Rows from block 3 of the decoder, named by matrix and row number. Rows with one number belong to one channel. Each number is 200 + 30 x the weight over its row's rms, rounded and kept within 0 to 999. All counts start at 0. After the name is the row's rms in percent of the matrix's.
# convs0: first 3x3 conv (decoder.decb.0.1.convs.0.weight, 96x96x3x3), inputs 16-23, a 3x3 kernel for each
# convs1: second 3x3 conv (decoder.decb.0.1.convs.1.weight, 96x96x3x3, transposed), outputs 16-23, a 3x3 kernel for each
convs0.38,084,221,200,217,184,174,179,198,198,215,178,184,183,190,178,176,199,226,188,204,210,204,196,193,202,197,194,192,209,211,183,212,200,179,192,211,190,179,216,203,207,209,210,213,191,201,208,205,218,219,220,221,191,195,193,219,232,210,230,218,226,191,185,205,194,196,190,214,217,214,221,213,197
convs0.39,105,186,160,193,204,196,193,208,196,200,217,230,213,182,208,230,218,208,210,193,186,199,192,178,209,207,182,192,197,200,212,190,182,202,159,190,218,176,181,188,211,236,201,210,179,224,197,206,202,207,165,220,194,181,194,204,207,213,199,177,197,179,204,209,225,211,202,208,211,206,199,205,198
convs0.40,100,210,217,203,209,210,199,191,177,196,177,209,205,192,206,198,175,174,188,209,155,174,208,126,158,191,164,186,196,207,190,199,196,192,193,208,211,177,225,198,228,262,248,197,196,196,181,177,242,233,244,251,215,243,239,223,193,200,199,201,206,209,219,194,178,172,205,211,201,243,210,189,219
convs0.41,096,209,228,190,218,218,176,198,222,202,244,232,228,191,163,237,226,204,204,219,196,185,229,255,247,193,191,219,203,180,171,220,183,192,225,205,200,188,189,173,223,222,212,206,210,189,213,194,229,252,230,175,217,198,224,196,214,187,212,191,207,192,193,190,206,192,169,207,184,206,208,191,200
convs0.42,101,198,210,205,190,207,197,161,198,200,223,230,228,199,225,229,215,185,204,208,220,216,219,210,234,218,215,224,215,184,178,222,183,176,204,231,227,207,265,215,202,189,156,176,238,200,207,205,175,188,204,194,207,186,179,206,212,207,196,184,205,218,199,205,173,191,223,192,166,194,211,197,188
convs0.43,097,220,172,189,211,161,170,234,174,197,214,221,228,190,212,227,204,194,198,180,170,171,196,204,174,210,198,192,181,211,201,190,218,200,169,192,161,230,199,222,218,192,165,173,212,198,212,238,221,199,226,226,225,215,180,264,267,197,236,230,193,228,232,167,238,223,170,232,197,173,226,183,163
convs0.44,131,239,212,205,230,199,193,210,184,186,193,233,210,214,246,198,231,266,219,177,241,215,206,247,209,196,231,233,233,237,218,229,209,174,192,163,140,203,219,192,209,218,193,213,227,173,182,217,224,184,262,236,212,245,260,231,216,198,255,229,170,233,202,166,201,187,159,210,199,154,184,186,164
convs0.45,108,200,186,195,178,182,188,189,210,202,237,195,199,218,205,185,186,207,198,217,202,214,222,229,206,217,196,203,228,206,203,180,212,191,181,178,191,195,215,204,185,186,199,199,229,206,238,202,192,168,167,188,197,188,198,201,178,205,221,216,212,194,188,184,215,198,209,183,197,191,207,175,191
convs0.46,102,201,194,184,223,196,177,196,217,193,216,196,193,196,158,222,260,238,233,178,141,188,188,174,198,193,172,203,141,159,187,189,205,204,179,212,209,180,186,183,238,230,185,207,181,196,225,183,171,226,229,231,260,237,231,234,214,222,219,195,232,225,225,224,189,170,164,201,193,198,216,196,194
convs0.47,103,212,186,193,200,189,172,207,206,198,205,183,198,175,209,191,228,239,221,198,206,194,211,190,184,232,201,198,189,194,207,204,215,182,204,198,172,182,170,230,159,280,217,173,206,151,217,202,204,201,168,195,197,188,233,218,205,200,266,216,215,203,178,196,221,199,215,200,219,189,179,181,181
convs0.48,092,187,177,171,214,227,225,228,224,222,212,196,167,211,185,212,205,224,200,201,208,173,211,203,215,200,187,197,215,217,194,211,222,193,238,247,210,204,228,232,211,199,187,199,233,223,179,176,189,173,167,192,196,215,190,186,196,204,198,195,179,195,194,176,167,196,181,203,231,223,183,220,221
convs0.49,118,150,149,169,171,182,192,192,193,214,212,202,183,211,204,194,230,215,208,191,205,196,196,215,207,231,223,207,242,224,235,223,202,216,214,205,209,208,186,154,225,214,218,235,228,206,211,202,220,211,186,214,286,262,243,214,221,222,189,200,220,212,213,235,257,246,220,256,246,213,265,247,226
convs0.50,103,191,199,193,186,177,172,209,203,209,196,217,206,195,202,194,215,214,203,221,210,206,211,210,215,199,216,221,220,219,234,195,188,208,194,192,187,180,190,203,207,203,252,249,175,235,202,230,208,192,207,173,200,207,180,187,175,173,206,228,210,169,179,176,201,206,211,184,207,186,211,232,207
convs0.51,088,198,199,217,193,212,235,196,201,224,207,200,197,201,206,196,208,211,195,199,210,218,186,224,207,191,191,201,215,218,216,215,207,209,215,207,212,186,181,188,173,173,162,194,189,192,207,207,183,224,187,201,227,193,203,201,208,191,217,213,172,206,219,187,212,226,202,204,221,192,205,214,193
convs0.52,093,229,207,221,226,220,214,208,214,223,243,214,231,213,218,212,172,222,205,168,173,213,197,174,196,207,183,211,225,200,213,217,209,228,227,221,218,167,224,155,201,219,193,173,256,217,208,223,217,228,288,205,213,237,203,165,215,172,193,211,191,204,196,164,200,203,203,178,183,182,181,193,184
convs0.53,125,181,198,212,200,205,202,190,192,184,192,180,192,186,190,177,198,191,181,214,217,237,218,222,226,218,202,225,167,219,173,206,280,229,152,233,198,204,186,161,203,221,187,194,189,190,221,208,232,210,191,226,231,196,237,232,202,193,209,192,188,208,172,187,204,185,203,181,161,187,194,161,195
convs0.54,116,216,223,211,208,235,203,197,222,199,159,196,220,206,204,211,184,167,202,185,176,205,199,142,202,196,152,194,140,190,233,197,230,279,174,212,279,202,164,186,190,197,228,188,169,224,184,200,204,191,198,206,204,246,221,205,200,205,224,218,211,184,208,192,205,173,204,233,202,222,209,194,219
convs0.55,117,182,202,194,219,202,209,184,198,191,184,213,226,181,205,185,246,200,204,209,191,200,224,206,193,203,219,206,194,218,199,202,200,210,206,178,210,206,183,211,224,252,224,209,150,192,186,182,181,221,175,192,216,170,178,201,200,201,214,224,184,184,217,196,192,198,189,207,236,204,212,244,184
convs0.56,094,225,212,204,207,184,189,214,202,204,215,212,184,241,250,203,216,206,209,210,198,210,205,194,223,199,205,207,250,238,217,253,238,210,263,220,195,264,234,201,278,249,188,243,207,182,239,228,207,224,223,210,192,185,202,252,167,153,252,157,135,205,151,168,218,196,193,204,166,159,187,155,166
convs0.57,107,170,209,211,200,210,212,182,183,196,204,164,182,211,190,208,184,213,201,226,194,187,196,132,194,190,191,193,192,208,199,201,228,212,197,213,188,198,188,202,192,235,225,190,214,229,154,207,184,159,167,158,158,167,148,175,208,197,188,195,196,185,199,224,206,225,198,184,195,185,225,239,221
convs0.58,091,215,269,262,224,260,229,209,235,197,175,196,179,187,212,216,196,221,235,170,196,189,183,204,189,199,210,200,213,218,214,180,192,179,159,190,173,211,229,178,187,218,181,164,208,129,210,182,169,200,196,180,215,190,196,246,298,295,238,296,252,200,208,225,189,172,189,184,168,164,180,158,173
convs0.59,109,201,203,176,192,208,204,189,213,219,217,201,218,188,182,215,197,224,224,199,179,187,189,171,185,179,193,187,206,249,256,199,229,209,172,162,140,173,160,174,195,219,188,201,185,207,195,201,197,205,200,206,177,164,178,190,199,199,198,206,193,188,184,182,203,201,204,209,226,208,215,218,201
convs0.60,112,195,192,191,198,176,197,202,211,241,199,227,209,231,242,226,220,205,209,224,234,230,217,217,196,166,181,201,181,189,197,200,225,202,196,207,208,179,162,205,194,180,167,208,239,221,201,207,190,207,187,221,230,193,208,200,226,202,205,182,194,191,191,200,202,203,192,208,205,187,189,221,191
convs0.61,111,204,200,199,192,194,218,205,203,208,209,225,206,184,203,202,195,195,197,189,196,212,168,186,208,206,217,203,222,207,203,197,200,196,206,211,191,204,213,176,205,184,213,219,209,204,202,238,193,243,183,211,229,200,191,188,169,196,207,286,229,184,152,218,178,166,181,227,227,210,206,199,207
convs0.62,084,212,213,224,210,192,200,203,188,215,194,204,207,223,206,186,199,193,208,209,212,203,191,189,183,190,174,190,206,195,198,206,198,197,228,214,209,196,192,205,202,216,168,179,217,197,181,174,205,208,219,214,234,235,233,187,195,191,212,169,223,213,222,206,201,204,205,207,176,198,213,221,205
convs0.63,100,176,200,200,194,230,236,183,206,223,163,192,204,152,221,230,196,183,174,201,198,205,219,224,206,219,201,235,183,191,215,204,222,243,210,212,204,186,205,209,203,160,175,209,188,184,206,176,185,190,198,197,211,183,176,176,195,174,190,187,189,207,198,210,178,188,210,205,199,221,193,189,199
convs0.64,122,191,176,196,177,176,191,183,173,193,201,200,216,246,228,228,236,234,231,224,238,249,211,205,249,200,207,194,199,209,189,188,196,197,175,209,211,219,182,169,197,190,181,176,184,179,231,230,233,251,310,217,202,212,206,185,199,205,178,244,209,200,218,200,184,167,178,173,194,207,183,207,218
convs0.65,084,189,198,183,230,216,200,203,201,199,167,195,204,217,206,210,180,196,223,183,184,166,178,172,186,178,186,195,188,183,192,197,188,217,213,210,247,177,176,195,149,185,234,174,176,206,199,213,200,166,224,213,183,217,238,170,209,186,201,226,204,188,231,204,205,198,209,213,201,192,208,206,210
convs0.66,099,210,228,188,212,219,181,222,184,189,201,216,210,168,200,183,199,213,198,257,247,255,223,242,216,204,256,200,204,240,209,218,246,243,210,231,209,167,174,201,181,211,215,177,201,163,185,204,201,188,161,200,174,197,201,200,196,163,220,182,179,230,205,199,176,205,197,214,238,222,201,213,211
convs0.67,103,254,191,165,230,212,187,190,199,209,189,155,177,191,175,183,205,197,204,191,197,182,211,185,180,195,164,165,232,228,198,214,216,198,211,216,225,197,214,205,206,186,211,209,185,188,205,190,217,265,241,182,232,193,192,170,214,224,201,224,236,235,213,238,183,204,209,162,197,211,189,218,219
convs0.68,100,172,168,172,183,183,185,222,225,199,224,210,207,219,244,247,204,186,217,202,166,179,206,208,215,184,203,193,204,209,185,191,223,220,159,191,188,223,272,220,201,202,232,225,206,207,173,175,172,182,207,178,197,188,189,204,184,227,214,255,216,199,167,204,190,163,171,173,170,176,181,181,180
convs0.69,097,226,219,195,181,244,217,164,204,186,253,194,246,210,177,198,188,205,202,203,231,213,183,218,227,207,200,212,208,201,207,201,195,201,187,193,204,188,177,192,211,170,188,192,206,212,202,181,227,246,279,225,207,224,199,213,231,206,213,187,192,232,203,209,215,191,204,185,181,216,180,190,207
convs0.70,110,202,200,195,216,193,181,192,184,206,224,223,195,209,199,200,209,182,177,208,217,215,208,168,193,224,215,192,175,203,194,180,218,202,185,222,198,186,216,193,234,258,171,196,218,203,186,211,196,185,190,220,184,189,194,204,186,182,187,214,213,196,235,190,179,146,185,203,208,196,191,208,193
convs0.71,079,215,205,210,189,198,206,205,217,218,187,178,176,207,210,177,199,207,191,196,231,203,195,210,203,215,209,184,204,216,205,215,216,207,198,205,213,178,216,193,179,204,209,214,211,182,207,201,200,173,181,182,170,181,186,206,202,186,231,210,188,183,193,203,185,195,185,211,219,194,172,195,178
convs0.72,083,208,212,218,186,180,209,213,203,224,205,193,179,204,186,198,207,164,177,172,222,191,147,204,208,195,217,212,217,181,199,228,185,209,232,205,214,236,198,209,206,201,173,245,187,206,209,200,203,198,181,228,193,213,214,200,213,177,201,207,199,170,195,202,210,216,208,222,215,203,202,199,201
convs0.73,085,186,186,207,204,203,228,208,194,217,206,173,173,221,191,185,216,167,187,195,201,216,172,207,200,204,208,205,214,202,217,221,188,210,214,202,219,222,194,216,229,206,217,226,197,197,213,196,177,204,190,186,246,201,176,211,182,195,189,189,195,198,193,203,221,221,212,221,224,213,214,213,211
convs0.74,105,200,213,201,193,224,220,162,175,200,186,202,228,205,204,216,197,206,198,208,195,207,245,209,201,211,205,206,217,202,221,214,216,231,188,170,192,209,204,231,193,194,173,207,198,176,167,161,193,192,151,194,184,179,180,155,208,197,184,199,198,220,213,225,237,246,235,201,198,203,202,208,214
convs0.75,085,228,198,202,202,189,214,199,195,227,167,168,160,223,214,221,184,193,158,197,218,169,202,211,208,197,210,192,228,223,236,189,189,194,214,210,219,177,199,239,213,203,167,207,215,220,201,210,213,210,210,213,190,225,198,217,213,191,185,203,200,194,210,209,220,238,198,232,214,220,216,214,228
convs0.76,096,227,213,195,217,217,182,196,205,170,205,237,202,229,232,217,226,236,201,188,181,217,191,163,204,171,160,195,209,205,197,192,189,186,221,232,234,171,216,230,162,207,212,184,254,237,230,211,216,198,182,223,215,213,254,198,200,205,178,224,217,202,216,212,198,222,234,201,221,232,184,211,221
convs0.77,115,224,213,179,194,200,219,203,197,201,213,194,200,202,235,188,205,205,196,226,244,180,214,218,215,209,226,208,206,197,200,192,217,197,205,197,192,188,206,173,211,158,143,190,206,179,195,209,199,208,211,226,210,191,193,191,189,201,212,181,196,212,191,204,185,174,206,202,191,209,201,205,196
convs0.78,119,192,200,193,210,226,169,208,206,187,211,207,228,194,215,195,197,196,212,219,193,209,208,202,214,210,221,198,223,204,192,203,201,194,196,177,209,191,201,218,185,208,157,215,187,202,204,192,231,225,228,210,190,236,211,197,187,200,214,245,228,209,199,181,209,189,206,225,225,218,214,195,219
convs0.79,100,209,215,249,204,198,229,228,213,234,223,216,220,183,185,208,185,202,211,197,182,196,175,165,173,173,182,181,225,209,227,204,189,203,201,207,211,205,233,214,232,277,253,215,250,236,257,247,249,203,205,234,167,159,196,193,195,159,254,248,157,225,207,155,211,200,173,245,254,218,211,213,205
convs0.80,078,198,215,215,184,207,196,183,222,196,197,179,205,192,179,206,176,173,191,179,202,185,177,220,190,169,200,196,217,184,192,208,178,184,223,215,218,237,200,219,242,185,200,221,185,210,198,194,209,217,187,250,217,183,194,217,162,182,219,184,176,189,157,154,200,220,194,221,214,229,210,189,210
convs0.81,105,200,208,222,212,181,220,210,195,195,211,195,214,208,192,224,210,225,211,206,212,204,210,225,204,211,207,202,193,193,195,207,183,188,227,218,228,199,202,191,225,183,181,176,182,213,193,218,212,170,238,188,174,204,200,212,217,199,183,198,189,161,216,199,199,198,211,207,185,183,205,198,186
convs0.82,091,200,201,205,189,211,195,197,218,205,186,198,182,198,225,179,201,224,190,208,207,166,182,183,183,200,185,184,206,202,236,194,175,212,201,187,219,200,207,232,200,192,205,185,209,215,207,218,214,233,257,193,184,169,221,197,216,192,164,183,178,187,203,204,207,236,225,212,243,227,204,237,233
convs0.83,099,214,239,276,183,188,251,228,204,232,176,153,177,193,187,194,198,199,218,246,230,241,220,211,234,212,199,202,223,197,201,225,196,196,243,200,216,191,161,171,203,192,180,218,229,218,222,217,209,218,206,212,189,173,205,206,198,215,266,261,223,287,284,226,201,172,179,226,227,217,228,228,221
convs0.84,079,197,199,200,208,189,189,233,193,201,206,218,194,223,204,195,232,214,198,194,223,193,211,218,218,211,227,212,172,170,187,186,188,202,196,197,210,201,200,192,202,203,210,209,209,167,209,202,217,194,225,188,206,231,201,188,214,194,195,218,213,186,199,226,181,178,195,189,207,190,196,193,194
convs1.38,106,212,184,207,187,212,176,203,198,214,191,204,179,164,162,146,202,191,206,194,185,249,221,139,221,181,229,234,179,217,211,197,202,178,199,210,205,214,229,215,174,127,171,178,221,197,182,147,210,185,167,186,190,182,171,171,131,193,184,252,229,190,190,179,203,183,178,170,233,208,209,199,171
convs1.39,138,193,223,183,198,248,179,212,217,214,184,159,198,187,137,177,192,222,163,205,171,199,211,145,184,228,215,185,223,174,172,247,169,160,218,256,197,186,198,191,215,229,179,165,190,191,200,165,211,182,164,157,170,218,207,203,170,209,206,145,180,216,204,199,201,219,191,197,182,235,181,205,207
convs1.40,093,230,174,173,151,184,209,194,218,168,207,230,203,153,153,134,222,237,196,165,213,197,192,284,197,211,242,175,184,208,187,197,225,180,204,163,182,217,198,195,177,199,170,198,225,154,217,162,185,205,133,175,171,223,152,165,189,222,184,291,205,196,226,158,156,189,198,172,205,214,184,203,189
convs1.41,119,195,211,232,142,223,250,197,162,206,192,216,158,205,135,174,214,192,191,165,150,189,184,146,216,214,178,170,230,180,169,243,224,213,204,202,193,204,178,223,261,193,186,191,199,207,199,211,198,199,199,164,243,222,170,159,200,194,184,186,201,162,165,203,226,230,196,220,249,224,195,212,206
convs1.42,125,197,221,208,185,153,214,211,217,198,179,169,187,206,233,156,163,197,197,197,201,217,181,198,162,201,219,184,227,227,248,188,177,201,100,229,190,192,185,180,216,213,197,189,199,156,190,172,207,241,256,185,218,262,245,213,193,196,241,255,179,207,232,220,193,209,195,193,181,194,192,229,198
convs1.43,079,162,247,195,208,175,195,210,177,188,220,245,204,187,190,188,237,187,219,239,175,227,212,200,200,187,183,222,206,202,204,219,219,181,220,198,170,223,237,263,228,148,150,220,207,197,227,262,183,225,209,172,229,185,187,186,162,161,197,220,182,213,237,215,197,168,188,275,192,181,224,176,166
convs1.44,084,232,233,211,179,155,203,215,154,212,183,197,201,140,163,197,148,215,196,199,231,207,203,234,203,180,204,189,214,223,228,218,168,226,194,185,199,178,138,220,189,205,175,172,208,213,223,234,196,209,222,221,212,177,196,210,150,200,191,159,185,204,193,182,230,241,200,256,249,214,217,186,194
convs1.45,131,201,210,203,202,168,197,194,187,208,218,191,194,204,174,227,194,210,201,204,187,190,175,260,250,188,212,194,199,144,199,156,249,222,184,223,214,220,189,214,202,178,218,209,227,189,171,215,204,194,188,163,179,156,229,195,199,182,205,241,208,179,196,180,210,167,205,184,247,249,204,216,170
convs1.46,080,221,205,230,252,179,147,233,218,202,225,199,158,180,252,227,196,183,231,205,253,199,196,243,208,244,172,228,212,231,251,188,181,208,182,208,177,205,224,166,198,221,193,222,234,215,198,164,167,197,179,185,192,162,192,214,211,216,204,222,251,216,186,194,163,179,189,198,167,169,170,194,187
convs1.47,099,194,190,169,208,201,188,209,205,226,188,168,160,171,318,203,217,159,270,228,209,179,156,201,182,215,189,198,213,187,208,217,176,194,177,239,192,214,192,197,205,190,211,181,183,204,244,140,231,202,312,238,189,147,171,184,246,234,185,182,165,231,173,178,196,229,183,248,188,192,193,220,207
convs1.48,073,248,217,233,168,204,186,219,178,194,124,202,182,187,67,183,182,249,207,198,217,215,193,175,188,207,126,179,184,229,223,187,181,182,184,216,195,186,231,213,247,257,231,177,252,235,183,173,168,167,206,189,177,179,179,180,190,210,248,272,249,176,183,203,153,141,169,195,199,207,182,184,199
convs1.49,069,162,185,229,203,233,236,244,255,264,155,186,199,161,230,193,227,223,225,173,190,186,135,197,173,171,177,176,221,199,236,195,174,208,201,217,227,257,160,172,262,241,192,255,221,195,181,163,177,195,171,190,198,160,186,252,205,221,214,243,261,197,194,213,187,171,207,193,131,148,212,172,180
convs1.50,096,212,201,205,131,188,169,210,203,230,193,185,186,198,115,198,221,205,212,190,202,198,176,194,223,201,227,216,196,216,187,227,190,217,192,206,198,242,206,217,261,242,253,221,156,201,213,186,197,169,197,158,222,209,211,175,227,192,207,198,234,231,200,220,191,176,190,176,262,192,188,190,175
convs1.51,104,222,203,202,215,182,216,181,218,204,207,137,207,185,205,187,207,210,174,159,217,150,217,186,184,219,190,210,182,206,201,202,191,187,180,210,198,240,191,246,94,298,78,227,212,212,217,179,186,241,224,187,211,196,211,197,218,215,232,186,241,210,208,223,169,230,174,265,162,246,159,188,200
convs1.52,079,260,152,216,172,180,220,226,180,185,220,227,232,176,135,169,199,219,188,180,203,223,209,165,257,217,189,226,175,230,196,217,198,195,162,167,216,218,200,161,240,174,164,189,196,218,280,156,190,225,142,170,256,196,207,176,238,189,170,254,168,161,196,203,210,205,218,246,264,182,203,219,177
convs1.53,089,198,219,247,216,233,243,211,220,234,231,238,200,201,210,209,227,217,201,173,206,176,212,244,209,197,199,209,217,205,210,215,197,214,222,197,223,209,216,219,222,266,240,229,239,248,176,216,200,193,183,218,227,176,197,231,254,207,225,290,231,232,237,222,202,207,213,194,236,248,189,183,201
convs1.54,099,208,194,193,200,174,174,204,201,177,186,214,182,221,235,204,180,212,236,216,221,188,241,273,204,223,224,218,145,214,220,190,272,174,154,226,229,196,201,206,214,237,215,213,218,175,201,207,169,215,225,151,188,200,215,223,224,224,210,220,193,203,205,183,177,225,200,221,228,132,206,223,178
convs1.55,132,196,207,205,205,223,204,207,200,182,220,169,178,216,62,215,184,197,189,209,200,236,215,101,253,203,174,185,189,239,197,175,245,174,196,203,198,195,157,211,198,146,203,198,206,199,164,160,230,191,329,178,190,173,213,230,225,195,218,221,186,207,226,202,217,203,212,179,269,136,206,211,198
convs1.56,070,194,171,160,204,190,187,190,195,210,173,189,143,177,196,127,184,217,194,257,265,158,219,217,165,189,214,172,164,184,183,185,166,167,218,180,190,198,203,208,189,189,143,180,157,126,223,212,187,238,274,182,215,225,167,202,198,233,200,226,225,209,224,233,220,185,157,240,236,147,176,208,175
convs1.57,107,279,267,242,212,242,196,175,190,173,168,194,205,177,201,211,286,290,221,196,168,214,186,143,216,197,214,209,174,216,186,201,226,210,225,191,235,223,196,206,166,222,197,225,261,207,212,229,206,206,213,162,204,217,143,212,203,209,184,178,192,198,196,203,192,236,208,170,273,219,198,229,236
convs1.58,086,158,192,194,148,186,165,154,200,129,192,179,206,169,163,178,244,253,173,181,199,191,205,244,216,192,207,196,215,196,193,202,240,245,168,223,205,219,214,192,165,241,203,152,181,143,227,233,233,230,179,158,243,223,187,187,188,172,183,204,212,156,125,190,222,202,222,231,185,205,252,141,253
convs1.59,100,192,228,195,223,216,207,207,192,170,166,177,195,217,221,232,201,223,227,186,189,170,188,174,200,194,218,202,283,232,241,183,183,181,120,176,142,198,197,192,192,185,192,202,178,177,243,244,203,210,270,202,233,249,212,236,203,226,197,205,203,217,231,228,175,150,159,187,159,156,190,184,190
convs1.60,120,207,189,190,201,134,178,172,185,136,216,213,188,211,217,210,207,200,193,208,173,203,211,277,203,197,247,195,185,186,179,175,250,185,212,196,201,233,233,193,200,206,200,205,243,181,199,210,196,248,224,233,201,199,179,198,225,220,188,283,198,210,213,176,242,213,201,198,189,181,212,214,186
convs1.61,133,203,207,208,204,145,236,174,191,200,185,202,213,226,196,192,226,174,197,202,193,198,156,176,191,185,178,193,203,204,193,199,200,178,190,232,196,200,204,202,176,146,201,233,207,185,219,219,173,179,248,210,167,244,180,194,177,210,223,281,193,210,138,231,216,206,185,191,231,210,187,207,178
convs1.62,090,190,212,208,199,196,218,208,184,191,182,245,236,239,81,178,161,210,207,196,173,218,189,240,191,200,191,203,223,221,194,204,204,187,186,216,211,172,243,233,223,100,186,140,253,217,158,189,184,145,168,209,214,164,199,180,163,181,203,237,241,212,172,196,233,181,179,207,203,184,233,151,181
convs1.63,092,201,229,218,228,213,204,212,196,214,195,186,202,149,244,222,245,294,229,182,190,185,208,225,139,210,199,159,182,211,216,224,192,189,212,180,185,191,204,197,204,209,197,188,188,246,191,153,156,150,147,184,213,219,230,230,199,191,215,189,189,195,206,196,191,216,231,220,210,243,223,225,246
convs1.64,089,201,185,186,182,204,199,195,190,203,192,188,152,214,206,167,227,201,223,192,147,160,226,166,196,177,171,124,212,186,207,191,194,212,193,187,220,216,189,187,186,233,179,181,214,188,183,148,150,180,290,174,184,169,181,219,240,243,181,211,214,196,172,214,191,208,193,196,165,207,220,191,196
convs1.65,076,183,204,203,232,201,194,182,153,206,203,186,193,192,215,225,204,156,202,173,190,234,216,216,182,194,152,214,199,202,202,197,172,186,242,200,200,241,216,196,166,213,240,260,236,228,140,167,186,171,258,196,135,177,203,198,153,176,191,221,206,165,192,213,196,181,185,186,163,200,166,196,176
convs1.66,079,182,221,233,185,204,234,215,196,186,214,236,193,202,199,190,161,193,202,225,177,174,230,233,170,205,178,188,187,192,185,167,214,148,175,176,160,196,152,188,176,268,213,204,213,181,158,232,200,176,199,231,162,180,243,222,170,206,236,178,212,254,163,220,161,165,200,219,186,199,212,171,188
convs1.67,079,215,198,189,184,190,180,194,173,160,206,200,204,218,205,181,181,179,174,158,186,196,196,160,249,208,230,232,180,182,183,204,196,207,198,163,169,208,183,147,259,193,157,169,170,172,201,186,158,221,212,186,166,150,210,186,184,155,143,126,164,192,207,192,204,209,207,212,205,151,224,234,193
convs1.68,083,176,169,199,204,176,207,218,218,181,217,205,196,161,195,212,189,218,215,196,206,187,207,244,264,194,234,188,182,187,183,181,189,195,178,182,200,213,188,187,189,103,168,199,179,195,256,198,208,209,219,205,237,122,186,205,163,211,202,251,173,158,184,193,182,198,213,196,236,168,209,189,203
convs1.69,097,225,240,248,189,232,191,176,184,192,173,199,180,185,272,221,247,196,196,179,190,193,191,174,177,221,206,218,220,194,190,192,162,208,191,176,193,223,218,195,210,183,194,229,274,249,200,203,194,153,294,176,137,254,222,182,211,184,203,190,193,191,199,205,227,219,197,201,214,222,193,213,220
convs1.70,114,159,171,198,175,221,227,235,209,271,205,193,205,217,203,246,195,199,230,171,195,190,210,149,213,191,187,221,205,195,202,200,160,198,224,193,196,178,166,193,190,150,170,144,141,203,214,196,188,164,182,160,157,151,245,163,196,188,218,141,168,149,148,229,188,198,214,210,224,199,194,182,231
convs1.71,110,177,199,211,182,209,190,182,191,245,208,229,189,236,162,203,196,201,218,165,189,192,145,213,175,166,203,156,187,196,183,210,218,195,197,204,212,196,191,195,252,140,191,159,210,206,186,239,224,190,210,164,203,173,222,203,196,204,202,158,229,219,207,206,236,187,195,204,198,214,208,214,186
convs1.72,095,229,176,241,220,143,262,234,192,221,215,194,163,207,181,153,173,170,163,211,183,195,185,204,198,230,156,237,212,208,213,212,194,200,208,191,175,221,225,237,269,140,199,209,186,189,201,217,168,227,144,200,156,214,145,198,218,199,186,294,197,239,185,240,143,198,187,174,215,170,161,179,168
convs1.73,092,225,204,215,237,207,234,223,186,239,204,162,155,149,169,138,200,131,158,210,152,240,234,121,261,208,174,258,183,204,168,184,217,180,199,189,189,182,200,162,256,116,224,199,185,171,247,146,190,218,166,191,205,189,178,185,240,205,213,240,242,237,211,228,175,189,180,142,215,157,172,194,175
convs1.74,095,189,216,223,203,221,244,241,239,235,196,200,230,150,140,148,139,195,211,194,204,200,172,264,181,167,211,190,193,201,188,188,211,215,181,185,203,183,185,182,221,232,187,193,126,148,199,180,153,196,151,149,203,172,149,191,202,197,257,244,190,233,236,237,166,164,178,205,129,147,170,140,148
convs1.75,089,210,203,232,197,227,208,202,201,237,197,194,184,211,267,254,226,231,211,143,235,172,195,149,220,148,240,174,228,210,208,214,190,228,216,179,191,213,130,156,173,219,183,220,186,201,184,147,252,218,223,183,193,179,214,220,269,231,214,148,233,219,246,216,196,199,159,249,190,199,173,218,155
convs1.76,073,219,199,248,227,255,221,210,219,242,191,182,174,176,156,153,178,203,148,172,178,213,177,186,238,169,205,192,190,209,212,195,191,243,211,214,234,186,203,218,170,219,245,178,260,300,206,248,226,193,247,219,155,165,225,192,269,226,216,232,244,257,279,260,180,168,150,155,151,168,154,179,205
convs1.77,110,211,227,188,227,177,256,212,198,185,233,196,232,199,252,127,214,182,193,192,217,247,239,148,228,201,251,180,202,224,226,184,212,190,210,191,212,217,233,205,160,218,218,222,208,210,188,141,168,218,205,157,144,170,213,247,196,230,190,222,226,210,259,232,202,220,215,182,239,141,211,205,192
convs1.78,109,225,193,221,266,206,240,199,266,198,161,177,185,202,204,197,199,175,239,160,205,211,183,205,153,240,147,201,205,202,223,162,223,164,185,222,195,225,206,217,211,186,201,251,205,192,240,185,175,221,197,230,222,191,186,181,210,218,266,224,222,239,194,203,199,176,201,216,200,166,182,231,174
convs1.79,098,222,236,213,232,210,207,185,217,195,249,213,178,253,264,227,173,215,209,228,197,191,238,213,178,207,215,208,199,213,218,180,179,179,209,187,202,213,185,192,197,161,181,183,196,209,169,190,152,198,142,168,216,210,214,211,281,207,213,266,234,189,205,213,201,161,120,216,243,201,238,228,226
convs1.80,083,198,209,184,216,170,216,178,218,186,164,170,188,213,178,190,183,190,183,203,206,140,136,280,97,202,219,161,206,194,204,220,178,198,210,202,193,202,222,223,228,138,236,194,239,167,234,181,170,155,201,178,160,174,197,268,160,246,229,262,199,272,181,218,167,156,149,213,169,158,227,173,165
convs1.81,147,178,171,209,246,282,240,210,203,215,209,221,194,144,130,142,196,214,179,168,176,153,210,181,185,192,196,194,213,188,220,208,215,210,206,206,213,209,250,211,192,180,220,221,224,209,216,265,259,202,141,179,205,215,203,220,364,200,222,122,177,199,218,206,189,151,139,182,207,202,183,195,194
convs1.82,084,229,241,205,192,198,222,208,208,200,185,216,217,205,185,151,155,144,175,214,167,207,233,149,245,228,216,221,209,229,205,218,196,213,186,190,191,202,223,175,231,227,222,161,242,196,249,156,113,179,252,163,161,155,156,200,243,227,198,248,240,184,214,216,155,204,195,164,185,169,156,191,171
convs1.83,089,210,223,187,218,241,226,156,182,188,213,177,164,248,227,212,181,179,173,179,145,158,198,165,198,194,214,211,206,220,194,189,187,178,197,178,188,232,252,173,230,203,206,206,195,217,187,208,188,212,180,185,204,212,198,197,210,177,158,220,171,142,197,174,197,163,136,192,185,161,231,204,223
convs1.84,099,178,238,187,177,204,213,205,218,196,218,199,169,194,230,166,228,172,219,167,197,191,134,216,176,179,219,199,208,190,205,197,211,208,184,220,216,188,233,168,244,147,236,156,215,154,176,204,192,160,257,167,239,186,204,183,166,192,226,151,253,178,211,197,211,237,176,217,190,209,189,209,183